config.yaml
model: "class-conditioned image diffusion model"
dataset: "photos of arthropod specimens (BIOSCAN-5M)"
train_examples: 97500
image_size: 48
horizontal_flip: false
conditioning: "class"
arch: "uvit"
objective: "edm"
cond_dim: 256
targets: ["order"]
num_classes: 18
cond_dropout: 0.1
norm: "layernorm"
norm_position: "pre"
hidden_act: "silu"
mlp_ratio: 4
head_dim: 16
fused_qkv: false
qk_norm: false
parallel_block: false
inner_norm: false
drop_path: 0.15
patch_size: [4, 4]
layers: 8
width: 160
positions: "learned"
init: "torch_default"
residual_init: "none"
optimizer: "soap"
beta2: 0.95
learning_rate: 0.0029
beta1: 0.95
shampoo_beta: 0.95
eps: 1e-08
precondition_frequency: 20
max_precond_dim: 512
one_sided: true
adamw_lr_other_params: 0.00087
max_steps: 6700
batch_size: 128
epochs: 8.8
lr_schedule: "cosine"
final_lr_fraction: 0.05
warmup_steps: 670
weight_decay: 0.2
adamw_weight_decay_other_params: 0.05
Rows from block 3 of a small class-conditioned image diffusion model, named by matrix and row number. Rows with one number belong to one neuron. Each number is 128 + 24 x the weight over its row's rms, rounded and kept within 0 to 255. All counts start at 0. Numbers have three digits each.
After each neuron's rows are labels from the 100 images, of 14976 (inputs lightly noised), where the neuron reaches its highest value: "strongest on" is what is common among them. Only what is clearly more common there than usual is listed. The data: photos of arthropod specimens (BIOSCAN-5M). In brackets: how many of the 100, against the usual share in percent.
# fc1: MLP up (model.blocks.3.mlp.fc1.weight, 640x160), inputs 0-159
# fc2: MLP down (model.blocks.3.mlp.fc2.weight, 160x640, transposed), outputs 0-159

fc1.628:103119164169124087129075131170148146127134130139109115129160084096117095096162120091081130149116102118132128115135107153149163135129157127128147138146116115105081146129159101157112136069095124130087114110154118101098136145103097141123115110153127153132172141153133096110100086099110115161090120132116130161137125143143120092113127123137093096103137112113115102128145163074083155125143098086113130129125093094122134119146119144126095101090138181151110108111137144129084087144144146
fc2.628:147096089155114125147151105121148143125141135139149115132149126152086090125083103081114098117149118129134136146135065131133152123113162152125128155127137089089120132135113129131089165110122129135107123176141164170127121124081101120117154144089140151113126118075162158157135193121144129088095104126091112096140098075111122130163123135116165108132130126124146111121111097170131141112167146107107121160146090116167105117170096136120110129096129127113130166089108135137171119122165135
strongest on: order Coleoptera (36 vs 16.8)

fc1.166:138087135125110134125126107119107126131145123122140137129146135123152118117161155157192140124112153128127120121116095129115136134126129092134148139069084111123094203147084096134109124124100114093135110126125129119124143130129090124122126115125148150142167148100176137151114110133109190086132091130180143146094149104101107112129142125120137132132111152162120149118135017114139124172138148125128092138156125103142156104178117124147097155123148096166135120127136097099124118164139126
fc2.166:170114181139140130146124118054142113168137157162124156104084131128160109125122129100100122116104130131101168124110137126131125131104102150128099161185127140121096123097126130068129162099126125105159100120132104176121141138137131136146153169131084142149099108108133139121117137121134104135094140148154170166139150141115141135159115151129136144121192130125102136129115102141120115128144125174141096133133133106122128142167166058120130138139092162141088121116159076083113140150111128
strongest on: order Coleoptera (41 vs 16.8)

fc1.59:119111122118124082195087102129151132125123088133093100114178105111122102117140129117101121121133097115161099070125121082159131143176181097138148112101110129092106137119098111108142152149123105135102126121150185097131133132123118128129119143115113137137131135099103119124087087119087138151120118118117118124125089127181096096149090108156114100117101111121105116105090129096104132153103116099134108145110108105122133098111114138151152112153150145102140116113214152127086133144142135
fc2.59:125105137156091119149102116110104125128134143166116134126102121150066180149145132119118124081100124104134140109111122113137118170099100140123167125132100104156124189127103138178126120125140145129102113130115131130152122113117077130153132143089109100147140116119137123157166148133137143133107118150126156044108113097114140103150142148110120179089089097145166136147134099183158115165147136140138098125120100143123136094139103144123144099133100122118197131086142121157151126118152094
strongest on: order Coleoptera (50 vs 16.8)

fc1.592:159122126123148112097132136159127138137125088130110110090149105123121117102161108114114124119115125163097108148104145137136135130102099169086125140189086138109114136135193129108151133132155139150136104143109185157125088136133152119169088163128171109139167130116161132120117113097133158172115123099129108127142140137105151130092090150131149071117116104127118135141149076107149123097164139132140133144134153087122150127095186106116159119145072111096127180152162112123109131110124122
fc2.592:116117153112088133108103124137117142120142154142143172135146144134148144129140183133124138133138150106118138116161084118127158130175168118152134116121164128118154145130074135117095105136115133101149184098150101144138161132125128169115153086170082126129078135127107088125121118119129127121132114124104158128078116119110124132163119117136118155131131130092109133116132143137143126137068125106121132079137087169108095153167060160102073150090142169100119120155127136153157115173129140
strongest on: order Coleoptera (43 vs 16.8)

fc1.358:135112094203143161151144163161160129131128091168132119103114117082134159129128133100108146091129148135136111088114112170120143154116106108107138062108129114149102156116143139110111178127131130138111115132127091148121082169063159137161152116116113116112146196137143167127111096108137098139192129166128121126135123143138183131089117136147113132124150159132141061148135117123128160110100124114132121127131120132150132137119119123119105118157133168112114093132111144144116116109105136
fc2.358:081121123118135120124151109158130098150125093089140121170115102112131143140131090119133132132110150135124140155119071127121117101102151121079121150135135091103122137152141111151111099109158100169124112080099151092118131123140139120113110112148135151132150170169122151129152150140111097084171149088076120111074110132118119133128157099115118139140128109156158126101080094111125121130117098093090098121116131150160158174120161181098114149138133137123124126051125079150122143119142132
strongest on: order Coleoptera (45 vs 16.8)

fc1.481:116125125128193157138145108126078115116124115130152129102123151067153143172133140123133091120095123126106137091168130141106157098155141141141124119111141153139153155112167121183118089129117138163140150065119127144100134136123084145155142102145137155118131121113109151109101131126131159108135142076107103113115159107170128104144141132090110096124141143138103147135111162159136113175112135077108105116159081160153108140122116097107124058150149169111160107144133143147112130117154123
fc2.481:145157144140123125139111142089138112097102155138090129123145139082124170094130112110132123136130137151146132159158106117155125157107139133163123099143128110096068139094165127103106151121136132175129139116165120188138102140118182139116112132136136093124096076185169102124139096120195127127152155103142131115151121142110126164148186125099111154143123155118122086141114104102134144145165124138124120108107160136136127087127089116092119137084115117128163130106143126085123078114134119
strongest on: order Coleoptera (48 vs 16.8)

fc1.384:093089143100125112112135175122144127167121116133106089137081113131099135118111134100106182127111153105135129133146074090128134129116119127118122137165121120093090116139154142155130168136137088112119131144144193098126112138113129087084127145123112068127162132173120164138104150149094148135154137165111160126113130126114140142108132180125111165139126102123142137116130120112128125121129082064117112128151104111100122157116115091130134100104144179109127137120105117153148070072139146
fc2.384:114174151162110076109130106122151136173150109182090139086168161165097086142114099111164162129096145165101141158169174130145104110127135120115127122123138144146127124151139118100150100101135160160124082130133095143093168147139110132101097160123127168141088144153100117120142129157114100087163140118141124142150119121119167106099139117102164138134178124128112141155132132127121150125124147129135111114112198109121156113152147128148169151153104113124140142151110147139173117119149142
strongest on: order Coleoptera (40 vs 16.8)

fc1.510:109106101187149141140154124135161140154116121150106164070142132119117135137122129091109168133129134133128118114100121145098145138131066157074120072131162157111074194126120113111100162187151116149098080131147093138107131169110099137135163130138112102120133145165152127083131118119117096150156128114136096107116152139148126109089126107169146131102100137118167111135122086124122144139103136147159105133124106139160106134117124134137115133107112141096128095132144132151137119079121164
fc2.510:096118133138160135112087160137160112155128128152148153146117103123084140155128113143162111109151135118118112107094114142122143158165138129116128143148129128092091134110162098117147129114155146131084137138134135163159091157136117094102123116171119114103096178155118148115155142164119096119156177114093134104080127160114126139111116090100097134115079119114137142118094140178142160149146172133080127119164096141141176092084125128112129155099110148128121123116094117133103106098067137
strongest on: order Coleoptera (40 vs 16.8)

fc1.613:150138093143185159152142099180128118149122092157117128095128131125106153133129141116133125102160141143131086145077106176077128122144105170118116048114165156126121186128125108115135148114104132100110151140167105132124137125110133103126156117172139145136091165120124095128164104122106091122165138115126138147162125141103136105127117118192125128098103094126147132162137114122145168156147149146158139105126127112134133109124199131161111122110106136131113120121101155149164145109144125
fc2.613:128117093108137112154150105093197128142111146126123129129129141127113116138120083161100144165167130158120123125151102126098100127114151110114149099131153171137126124091099146093143127088133151133116090139132090126130101081157107087123094152164137127107061153120142152147131124145131141100141161140128128171092133142135114113106112112092089094139103121076166115142122124145107090174159110161146127139148146129129119146134149126144139145125150176122153093110112102136125148053096108
strongest on: order Hymenoptera (49 vs 20.5)

fc1.526:166121110162112117134144123135154124127128143150113137119126129152108129112134117129145138159130111127168163170148096124116162122097161098143127140130117138132119162164081110154136099137132134126189136128153128114133104130101109094092152078155155142144094157136074155103130135103128171109176113119161122096058153107077090152114091113095129086132139118083127105134120151121105108145104154108118099133179111123166124101140113161170147119141133139130133128138146112119127083103069131
fc2.526:141115133133106095129131119178136153122135098164145113141108101143133119110178166133138114124097139118162176178135121155105100098128130135101118142128100128112160131115084161104112077146118131134120093150141106137095097133150102093133159120184134130120098139147032118126148156120127122126165084123152108126125105148134103121116070129136107119134121163111144130119131117157104130143140127137119102159165144147106143161124096135143112154106151131131122193155113165124080087151132137
strongest on: order Coleoptera (36 vs 16.8)

fc1.371:114113106146150118131140131156134097154137092117145136102114139125113136131094155111104160141088130119128140121103115145094153145157110119108111078162146141122093177146119115166116170135155131113112136132156084141104157122125118128115136138079119090118094122125136106092154136111121147130142164128165116083124143085129149121102134136171140143062106138127132109150112080099116199108103117167116130101111074173183145120099093127154124127105111185164152111130124143117138126122131152
fc2.371:122122128144150141133098148109152126167142181113090120090139100101149122145096128125173116104134139168146093181137120137135092118158133147098133129123121098153122125145144123119190145147115139170163157124086193140148130135099101147111141123142087103134090118101169110107100142156086113118149111113117134127144126123129125166108112082163111101129108099091111103117125124127149124129130113150139116136171134125084109104081148117132119138141168169150068106165130135121078099112108126
strongest on: order Coleoptera (47 vs 16.8)

fc1.403:122073106124123131134108096120107165144141114155100123104143127154179116099128127152145145091115130136128110118103102162148122175084149128117143117120090119112096166164109063150132124104133128091110155126152107165119109132107118097138121100109132126157111135146159151183135102134128144078135107150138146153094165170105125121112116138153157150121112162127166170098122073121133119128167142121133117115182125147170151152119078117125152131160105099117157108144142076147137111138132117
fc2.403:113133191124130144158171134097142090124106149157068115132110121105148114103137127122118141143119130120109091108116103144166094131130113128131103166170150158110094111103115123115139164090110119098143127112123103154161150148141108124105126147125087153168118138152131181099139113129112138118087173178146126119104156137150162140122166153094175143104159105152149173133074129149118107097171096167115152135124121143136107137156117089120152118124119138124099143117161078118133113158115132
strongest on: order Hymenoptera (61 vs 20.5)