From a checkpoint of a small class-conditioned image diffusion model: arch uvit.
Rows from block 5, named by matrix and row number. Rows with one number belong to one neuron. Each number is 200 + 20 x the weight over its row's rms, rounded and kept within 0 to 999. All counts start at 0. After the name is the row's rms in percent of the matrix's.
# fc1: MLP up (model.blocks.5.mlp.fc1.weight, 640x160), inputs 0-159
# fc2: MLP down (model.blocks.5.mlp.fc2.weight, 160x640, transposed), outputs 0-159
fc1.479,112,211,190,176,174,194,235,241,173,200,183,197,207,249,191,195,197,161,178,240,216,198,183,237,184,203,236,227,197,242,186,194,200,218,218,210,176,201,178,195,196,186,197,211,179,202,150,199,204,206,210,187,202,210,198,190,168,224,201,185,185,232,166,224,179,169,182,210,163,228,224,226,202,233,199,224,239,198,189,184,233,173,206,195,191,218,206,190,205,192,213,229,199,205,225,200,182,185,170,153,208,255,230,202,194,188,173,208,196,190,210,187,183,170,194,196,215,180,199,196,207,225,203,229,181,200,198,180,202,204,216,197,185,190,208,202,197,183,195,217,178,176,192,178,225,221,170,189,206,166,194,183,197,169,211,181,220,198,193,202,170
fc1.480,114,193,199,194,174,196,200,172,199,187,212,167,193,177,220,181,232,211,223,192,195,175,195,195,221,157,212,187,205,203,218,208,235,213,165,220,180,218,198,217,224,230,190,160,194,210,170,245,191,217,231,175,220,221,187,197,180,202,218,203,185,235,208,240,190,225,191,197,182,183,217,204,228,179,174,235,192,196,205,189,230,182,187,187,206,206,205,161,197,199,205,217,180,206,212,173,202,247,194,202,204,163,187,179,182,203,215,206,194,195,162,209,217,191,216,211,171,196,174,208,189,172,157,203,208,195,221,157,186,219,197,162,179,245,220,195,187,178,200,251,184,228,197,205,171,197,205,171,208,207,221,185,206,196,186,206,190,188,169,209,203
fc1.481,067,202,211,175,165,217,213,224,196,217,193,198,193,215,245,185,204,225,204,205,189,168,168,192,195,207,229,204,218,185,201,201,200,163,200,192,173,201,209,182,180,253,220,195,192,193,224,192,206,224,211,178,200,207,204,187,200,224,235,194,180,217,207,231,189,208,217,230,189,274,199,208,195,238,215,185,218,212,200,227,256,200,213,189,193,224,180,208,218,228,206,230,185,180,223,220,184,187,205,194,212,202,222,150,198,215,205,181,195,214,216,201,189,199,206,234,173,199,233,175,180,211,206,188,204,161,240,217,217,218,194,231,207,216,198,229,201,216,166,190,209,192,194,201,225,195,232,190,245,174,194,203,204,204,197,218,163,195,187,187,197
fc1.482,069,216,203,205,167,230,191,213,177,201,201,216,162,208,176,200,201,198,196,141,227,179,169,194,231,185,194,202,192,224,196,201,202,193,173,183,191,183,196,187,206,187,206,191,183,182,213,209,159,229,195,141,223,216,197,210,206,214,217,197,222,184,222,183,178,215,182,208,173,212,215,237,212,183,233,194,210,227,202,181,206,194,231,192,230,179,202,175,191,177,187,176,205,231,241,247,169,219,223,202,202,187,237,170,217,211,203,209,222,171,237,213,189,182,221,164,167,227,201,186,205,226,188,207,180,192,187,205,201,167,237,200,236,192,196,204,212,197,216,199,190,183,193,210,231,200,205,240,194,218,195,163,195,186,193,197,220,197,195,184,188
fc1.483,097,189,220,218,214,186,194,199,210,229,205,211,183,184,221,194,153,184,188,187,204,179,228,189,189,185,184,228,191,217,250,200,171,204,212,184,196,187,220,178,205,178,193,201,178,206,191,172,195,206,216,167,232,215,202,187,191,233,240,224,204,218,216,174,216,178,168,185,211,188,208,199,181,217,214,208,211,227,240,194,232,187,202,215,177,172,207,205,188,185,173,227,197,230,203,197,177,208,198,210,200,190,182,222,184,208,214,176,220,205,196,156,172,179,226,195,177,186,178,216,204,229,205,169,223,183,188,177,210,175,191,184,184,193,182,218,192,197,166,217,224,199,238,232,182,192,207,229,181,246,208,151,206,218,252,163,200,189,208,190,194
fc1.485,071,187,217,200,225,206,209,178,195,211,200,209,168,168,193,216,203,221,185,169,176,200,205,188,211,228,178,181,222,214,194,194,170,190,215,199,200,205,178,168,199,199,150,200,206,210,183,208,211,218,203,186,211,172,237,227,228,241,220,158,200,204,189,180,198,218,215,172,200,204,203,220,230,188,183,209,214,230,162,246,173,230,195,187,195,210,182,188,188,182,160,198,189,190,191,204,162,213,217,194,211,197,220,229,199,236,183,227,211,210,178,204,192,180,185,192,145,197,201,207,200,222,207,186,199,186,147,170,207,181,155,161,204,208,214,202,201,208,211,200,212,202,201,199,190,227,201,202,169,189,207,171,182,192,199,182,226,210,195,254,234
fc1.486,105,205,221,212,203,205,202,184,215,204,226,186,196,205,152,202,219,214,164,206,200,209,242,178,217,188,203,212,168,199,193,164,230,215,225,175,171,181,205,208,195,215,175,226,203,183,194,208,186,235,216,165,205,203,214,202,204,206,175,182,171,205,205,202,181,218,204,174,192,188,206,199,202,207,181,171,186,200,191,198,231,219,196,172,192,204,201,194,194,180,196,166,189,155,220,202,205,202,201,201,189,154,207,206,178,174,199,212,164,157,199,205,189,226,197,203,189,186,225,236,212,201,200,235,222,195,185,195,179,184,184,211,202,237,207,196,225,190,200,191,249,222,189,247,175,192,218,213,154,178,206,181,149,197,222,219,162,186,189,189,247
fc1.487,069,225,225,220,167,229,201,223,227,138,191,225,206,219,220,174,210,248,207,181,220,239,161,207,207,190,212,200,176,174,226,197,217,200,171,194,216,208,209,179,190,211,189,186,163,224,216,204,233,203,183,217,184,217,221,206,209,169,195,173,191,216,199,193,216,205,192,206,195,194,196,182,186,175,198,194,199,226,235,161,192,187,235,189,195,216,187,182,180,208,231,205,191,220,235,197,199,191,167,200,200,232,196,198,201,204,173,184,227,195,210,187,238,192,201,207,208,233,181,198,202,164,197,178,204,202,196,205,198,182,192,183,199,213,208,206,207,202,214,197,222,192,176,208,199,173,180,252,226,220,175,199,220,175,178,159,192,182,258,209,184
fc1.488,102,178,171,199,210,176,193,201,201,191,204,191,223,200,189,148,237,179,186,208,191,216,195,221,200,189,190,201,174,172,186,184,201,219,205,199,173,195,179,191,200,160,170,195,168,164,223,189,156,183,234,199,233,231,215,195,222,202,174,181,217,229,212,206,208,181,201,215,205,203,218,177,216,183,192,226,204,201,216,169,208,204,224,199,210,205,214,218,175,233,205,167,201,201,143,225,180,197,172,179,184,225,200,191,196,200,196,217,190,178,217,208,145,211,213,191,200,210,235,183,185,217,186,222,187,176,178,188,222,167,167,167,207,201,187,233,212,201,245,219,219,179,183,224,183,210,182,181,185,193,200,235,204,174,184,202,182,232,209,211,200
fc1.489,108,230,199,191,232,200,214,171,214,178,218,207,199,232,203,221,191,193,168,169,206,190,189,243,191,211,231,215,212,234,189,191,212,218,198,189,191,189,146,195,215,191,239,214,196,193,186,199,201,226,185,208,213,176,195,188,214,219,211,194,171,188,180,220,175,179,190,223,217,206,225,228,191,205,208,215,208,202,195,194,189,217,219,235,194,197,198,232,215,174,187,191,207,207,186,215,186,196,149,206,197,210,183,167,178,209,179,213,244,207,211,192,232,152,191,186,211,204,194,174,246,231,210,195,206,225,202,219,229,171,213,178,205,191,214,179,214,207,218,167,231,198,184,176,218,185,155,192,185,189,209,199,142,206,210,220,168,184,175,220,188
fc2.479,119,195,231,205,224,206,192,181,222,222,213,192,183,162,192,202,212,216,219,176,188,197,221,186,205,197,160,187,189,169,195,177,177,185,184,181,220,196,207,181,195,187,214,191,219,210,234,191,194,226,189,205,200,197,205,213,238,212,182,214,207,173,224,177,213,215,229,198,226,176,202,193,199,176,236,183,177,230,200,206,182,219,194,208,222,195,245,180,171,185,161,172,214,171,213,185,189,192,248,214,181,143,195,205,195,205,211,192,196,218,200,205,224,239,195,217,171,207,203,188,191,192,173,173,230,170,204,204,208,193,183,197,177,187,190,196,232,202,194,186,214,209,196,217,176,192,247,219,221,240,205,252,206,225,186,203,177,204,221,204,249
fc2.480,125,197,195,234,193,173,202,213,207,226,195,221,193,246,200,228,173,196,183,228,233,228,201,182,185,225,192,199,198,205,195,177,189,202,221,165,219,215,190,185,206,195,207,220,214,215,212,155,218,162,184,220,163,177,234,188,211,197,157,172,243,184,233,182,189,173,203,188,217,212,184,219,195,232,217,162,217,210,209,178,212,233,204,221,193,188,218,179,201,183,180,186,210,189,213,227,166,148,215,214,203,228,207,217,200,185,187,196,212,210,210,221,180,235,214,167,236,194,211,201,200,201,196,215,174,200,188,236,212,200,203,206,216,183,165,213,203,219,186,159,204,185,169,188,218,218,187,227,195,177,175,200,174,189,206,197,208,221,227,194,197
fc2.481,152,211,197,231,202,200,182,185,183,178,211,206,178,177,179,229,212,200,217,196,213,226,214,226,224,197,164,197,151,224,194,204,216,238,223,201,211,218,183,209,208,179,189,211,212,244,187,211,198,175,167,195,186,213,190,216,186,200,168,222,220,175,215,208,197,202,192,157,232,164,222,156,190,145,201,204,172,192,211,188,168,215,210,220,221,205,188,207,177,165,192,170,191,213,187,188,176,199,215,200,194,191,195,258,187,216,179,220,195,192,196,189,228,189,202,182,226,209,178,202,214,188,187,189,214,225,168,218,210,189,201,180,177,201,176,190,207,181,221,199,182,211,213,197,196,169,176,197,168,220,218,231,185,222,231,208,231,227,220,173,223
fc2.482,039,174,218,193,214,202,188,195,218,216,178,212,190,189,191,208,195,193,227,217,207,183,220,177,212,156,171,220,198,182,182,217,200,186,197,198,172,188,211,204,208,227,194,228,191,219,196,196,184,205,197,190,180,219,196,241,192,211,191,191,206,169,211,219,169,177,240,193,208,208,204,221,184,196,272,201,197,233,218,211,184,206,219,193,245,205,246,218,185,197,218,190,223,211,198,199,196,218,213,224,213,194,182,178,191,200,217,183,203,185,243,211,192,181,198,183,184,222,203,224,183,221,181,195,192,186,193,205,190,198,254,191,220,194,214,197,207,195,189,212,226,142,212,185,235,180,227,214,213,214,193,118,202,197,164,200,199,220,185,192,178
fc2.483,107,212,195,201,194,186,216,194,208,199,165,194,243,249,188,228,242,212,196,202,211,218,177,223,226,218,209,198,195,188,197,168,210,194,192,221,223,198,187,211,202,204,198,213,217,199,212,225,195,199,219,222,192,160,245,227,223,190,179,191,180,203,194,226,183,202,257,200,175,202,185,202,216,163,173,205,191,219,178,209,181,211,194,220,202,204,192,191,208,221,191,173,193,158,207,205,220,148,199,182,197,197,189,181,184,193,188,185,172,196,209,236,229,208,202,209,219,216,209,209,209,183,192,233,236,226,211,214,179,233,201,202,201,191,233,175,216,194,208,179,196,216,172,174,221,231,173,168,207,154,193,195,201,162,150,227,204,213,204,201,180
fc2.485,040,184,221,211,204,211,185,182,231,205,193,202,205,210,186,199,148,192,236,214,201,212,209,168,212,191,195,182,204,199,199,209,168,193,218,202,218,211,181,192,181,214,218,221,214,193,174,197,227,195,217,221,212,185,206,203,221,226,218,191,196,220,229,217,210,216,210,180,213,243,202,212,228,211,239,192,176,223,190,192,191,261,215,216,217,231,220,172,210,191,211,225,170,134,209,201,194,207,194,189,212,193,182,206,148,175,205,196,209,176,211,195,184,214,196,172,161,196,232,217,176,184,222,189,186,193,177,188,200,190,179,187,192,232,230,186,192,220,186,203,214,232,202,212,215,199,204,206,193,207,205,128,199,204,240,185,179,207,201,213,235
fc2.486,115,197,175,221,212,202,207,198,167,213,178,225,179,200,220,223,183,208,217,205,186,194,147,205,196,202,205,199,233,217,201,219,182,198,177,199,188,225,200,221,184,209,230,136,196,202,168,196,229,164,186,215,198,194,195,159,171,209,226,208,215,177,169,200,205,213,162,218,207,195,191,231,196,215,188,208,175,190,187,192,190,182,205,235,210,224,180,207,186,195,176,191,221,216,190,191,205,193,181,194,211,242,217,174,219,231,239,191,232,232,237,189,220,174,182,204,203,220,172,175,204,198,188,178,173,185,218,177,209,191,202,193,217,164,191,206,185,227,207,209,166,180,202,166,224,189,179,195,233,222,216,219,215,189,190,175,238,197,187,197,170
fc2.487,137,207,195,186,240,201,179,180,192,237,193,202,208,189,208,207,158,187,203,215,200,151,232,187,192,217,214,203,199,195,177,216,186,214,227,212,185,199,201,214,170,180,207,209,244,173,198,236,197,194,232,195,198,195,195,223,158,203,194,223,217,190,206,221,184,183,218,187,175,225,195,231,233,208,219,209,194,140,181,240,188,225,173,209,197,188,204,204,221,197,166,155,203,198,157,197,186,220,219,184,212,198,187,224,195,192,205,218,190,206,189,211,177,185,187,199,204,179,226,191,191,210,188,238,212,201,230,191,215,245,201,199,232,212,182,198,192,171,174,192,213,219,195,208,185,248,197,173,198,158,199,183,195,198,226,214,205,208,153,205,218
fc2.488,117,175,240,222,214,213,192,213,189,214,195,212,157,210,206,253,180,209,189,197,223,188,216,211,176,220,206,250,209,214,211,200,190,186,204,169,206,207,188,213,208,213,225,182,237,233,183,192,262,185,173,191,186,186,195,199,197,198,205,210,181,183,206,213,171,197,179,185,191,182,173,208,166,204,210,165,181,182,169,245,179,183,168,219,209,185,200,179,200,196,194,213,233,197,227,167,207,248,227,197,226,178,222,186,213,208,195,200,204,210,185,180,202,183,195,224,171,197,186,213,194,190,229,192,226,201,190,185,159,218,226,212,198,217,217,193,197,197,172,178,167,217,208,169,221,228,202,226,204,198,177,193,214,221,240,200,225,188,187,214,208
fc2.489,109,176,204,191,199,193,187,170,183,211,197,198,188,179,224,224,172,214,209,214,176,207,195,164,222,203,184,171,202,195,205,197,226,189,195,197,205,200,199,215,237,208,177,174,220,204,215,201,203,196,192,169,202,228,212,228,173,155,194,191,225,188,235,176,219,195,206,184,147,217,193,188,210,201,210,211,227,177,198,211,230,206,189,169,160,204,203,173,187,201,243,204,208,190,243,189,202,206,227,204,185,171,207,214,175,180,211,203,169,220,186,214,174,270,220,226,160,182,222,220,181,167,206,214,182,190,188,179,201,203,179,197,170,187,202,208,177,196,200,202,189,202,215,212,162,202,200,209,237,216,195,178,184,227,238,223,230,191,225,187,216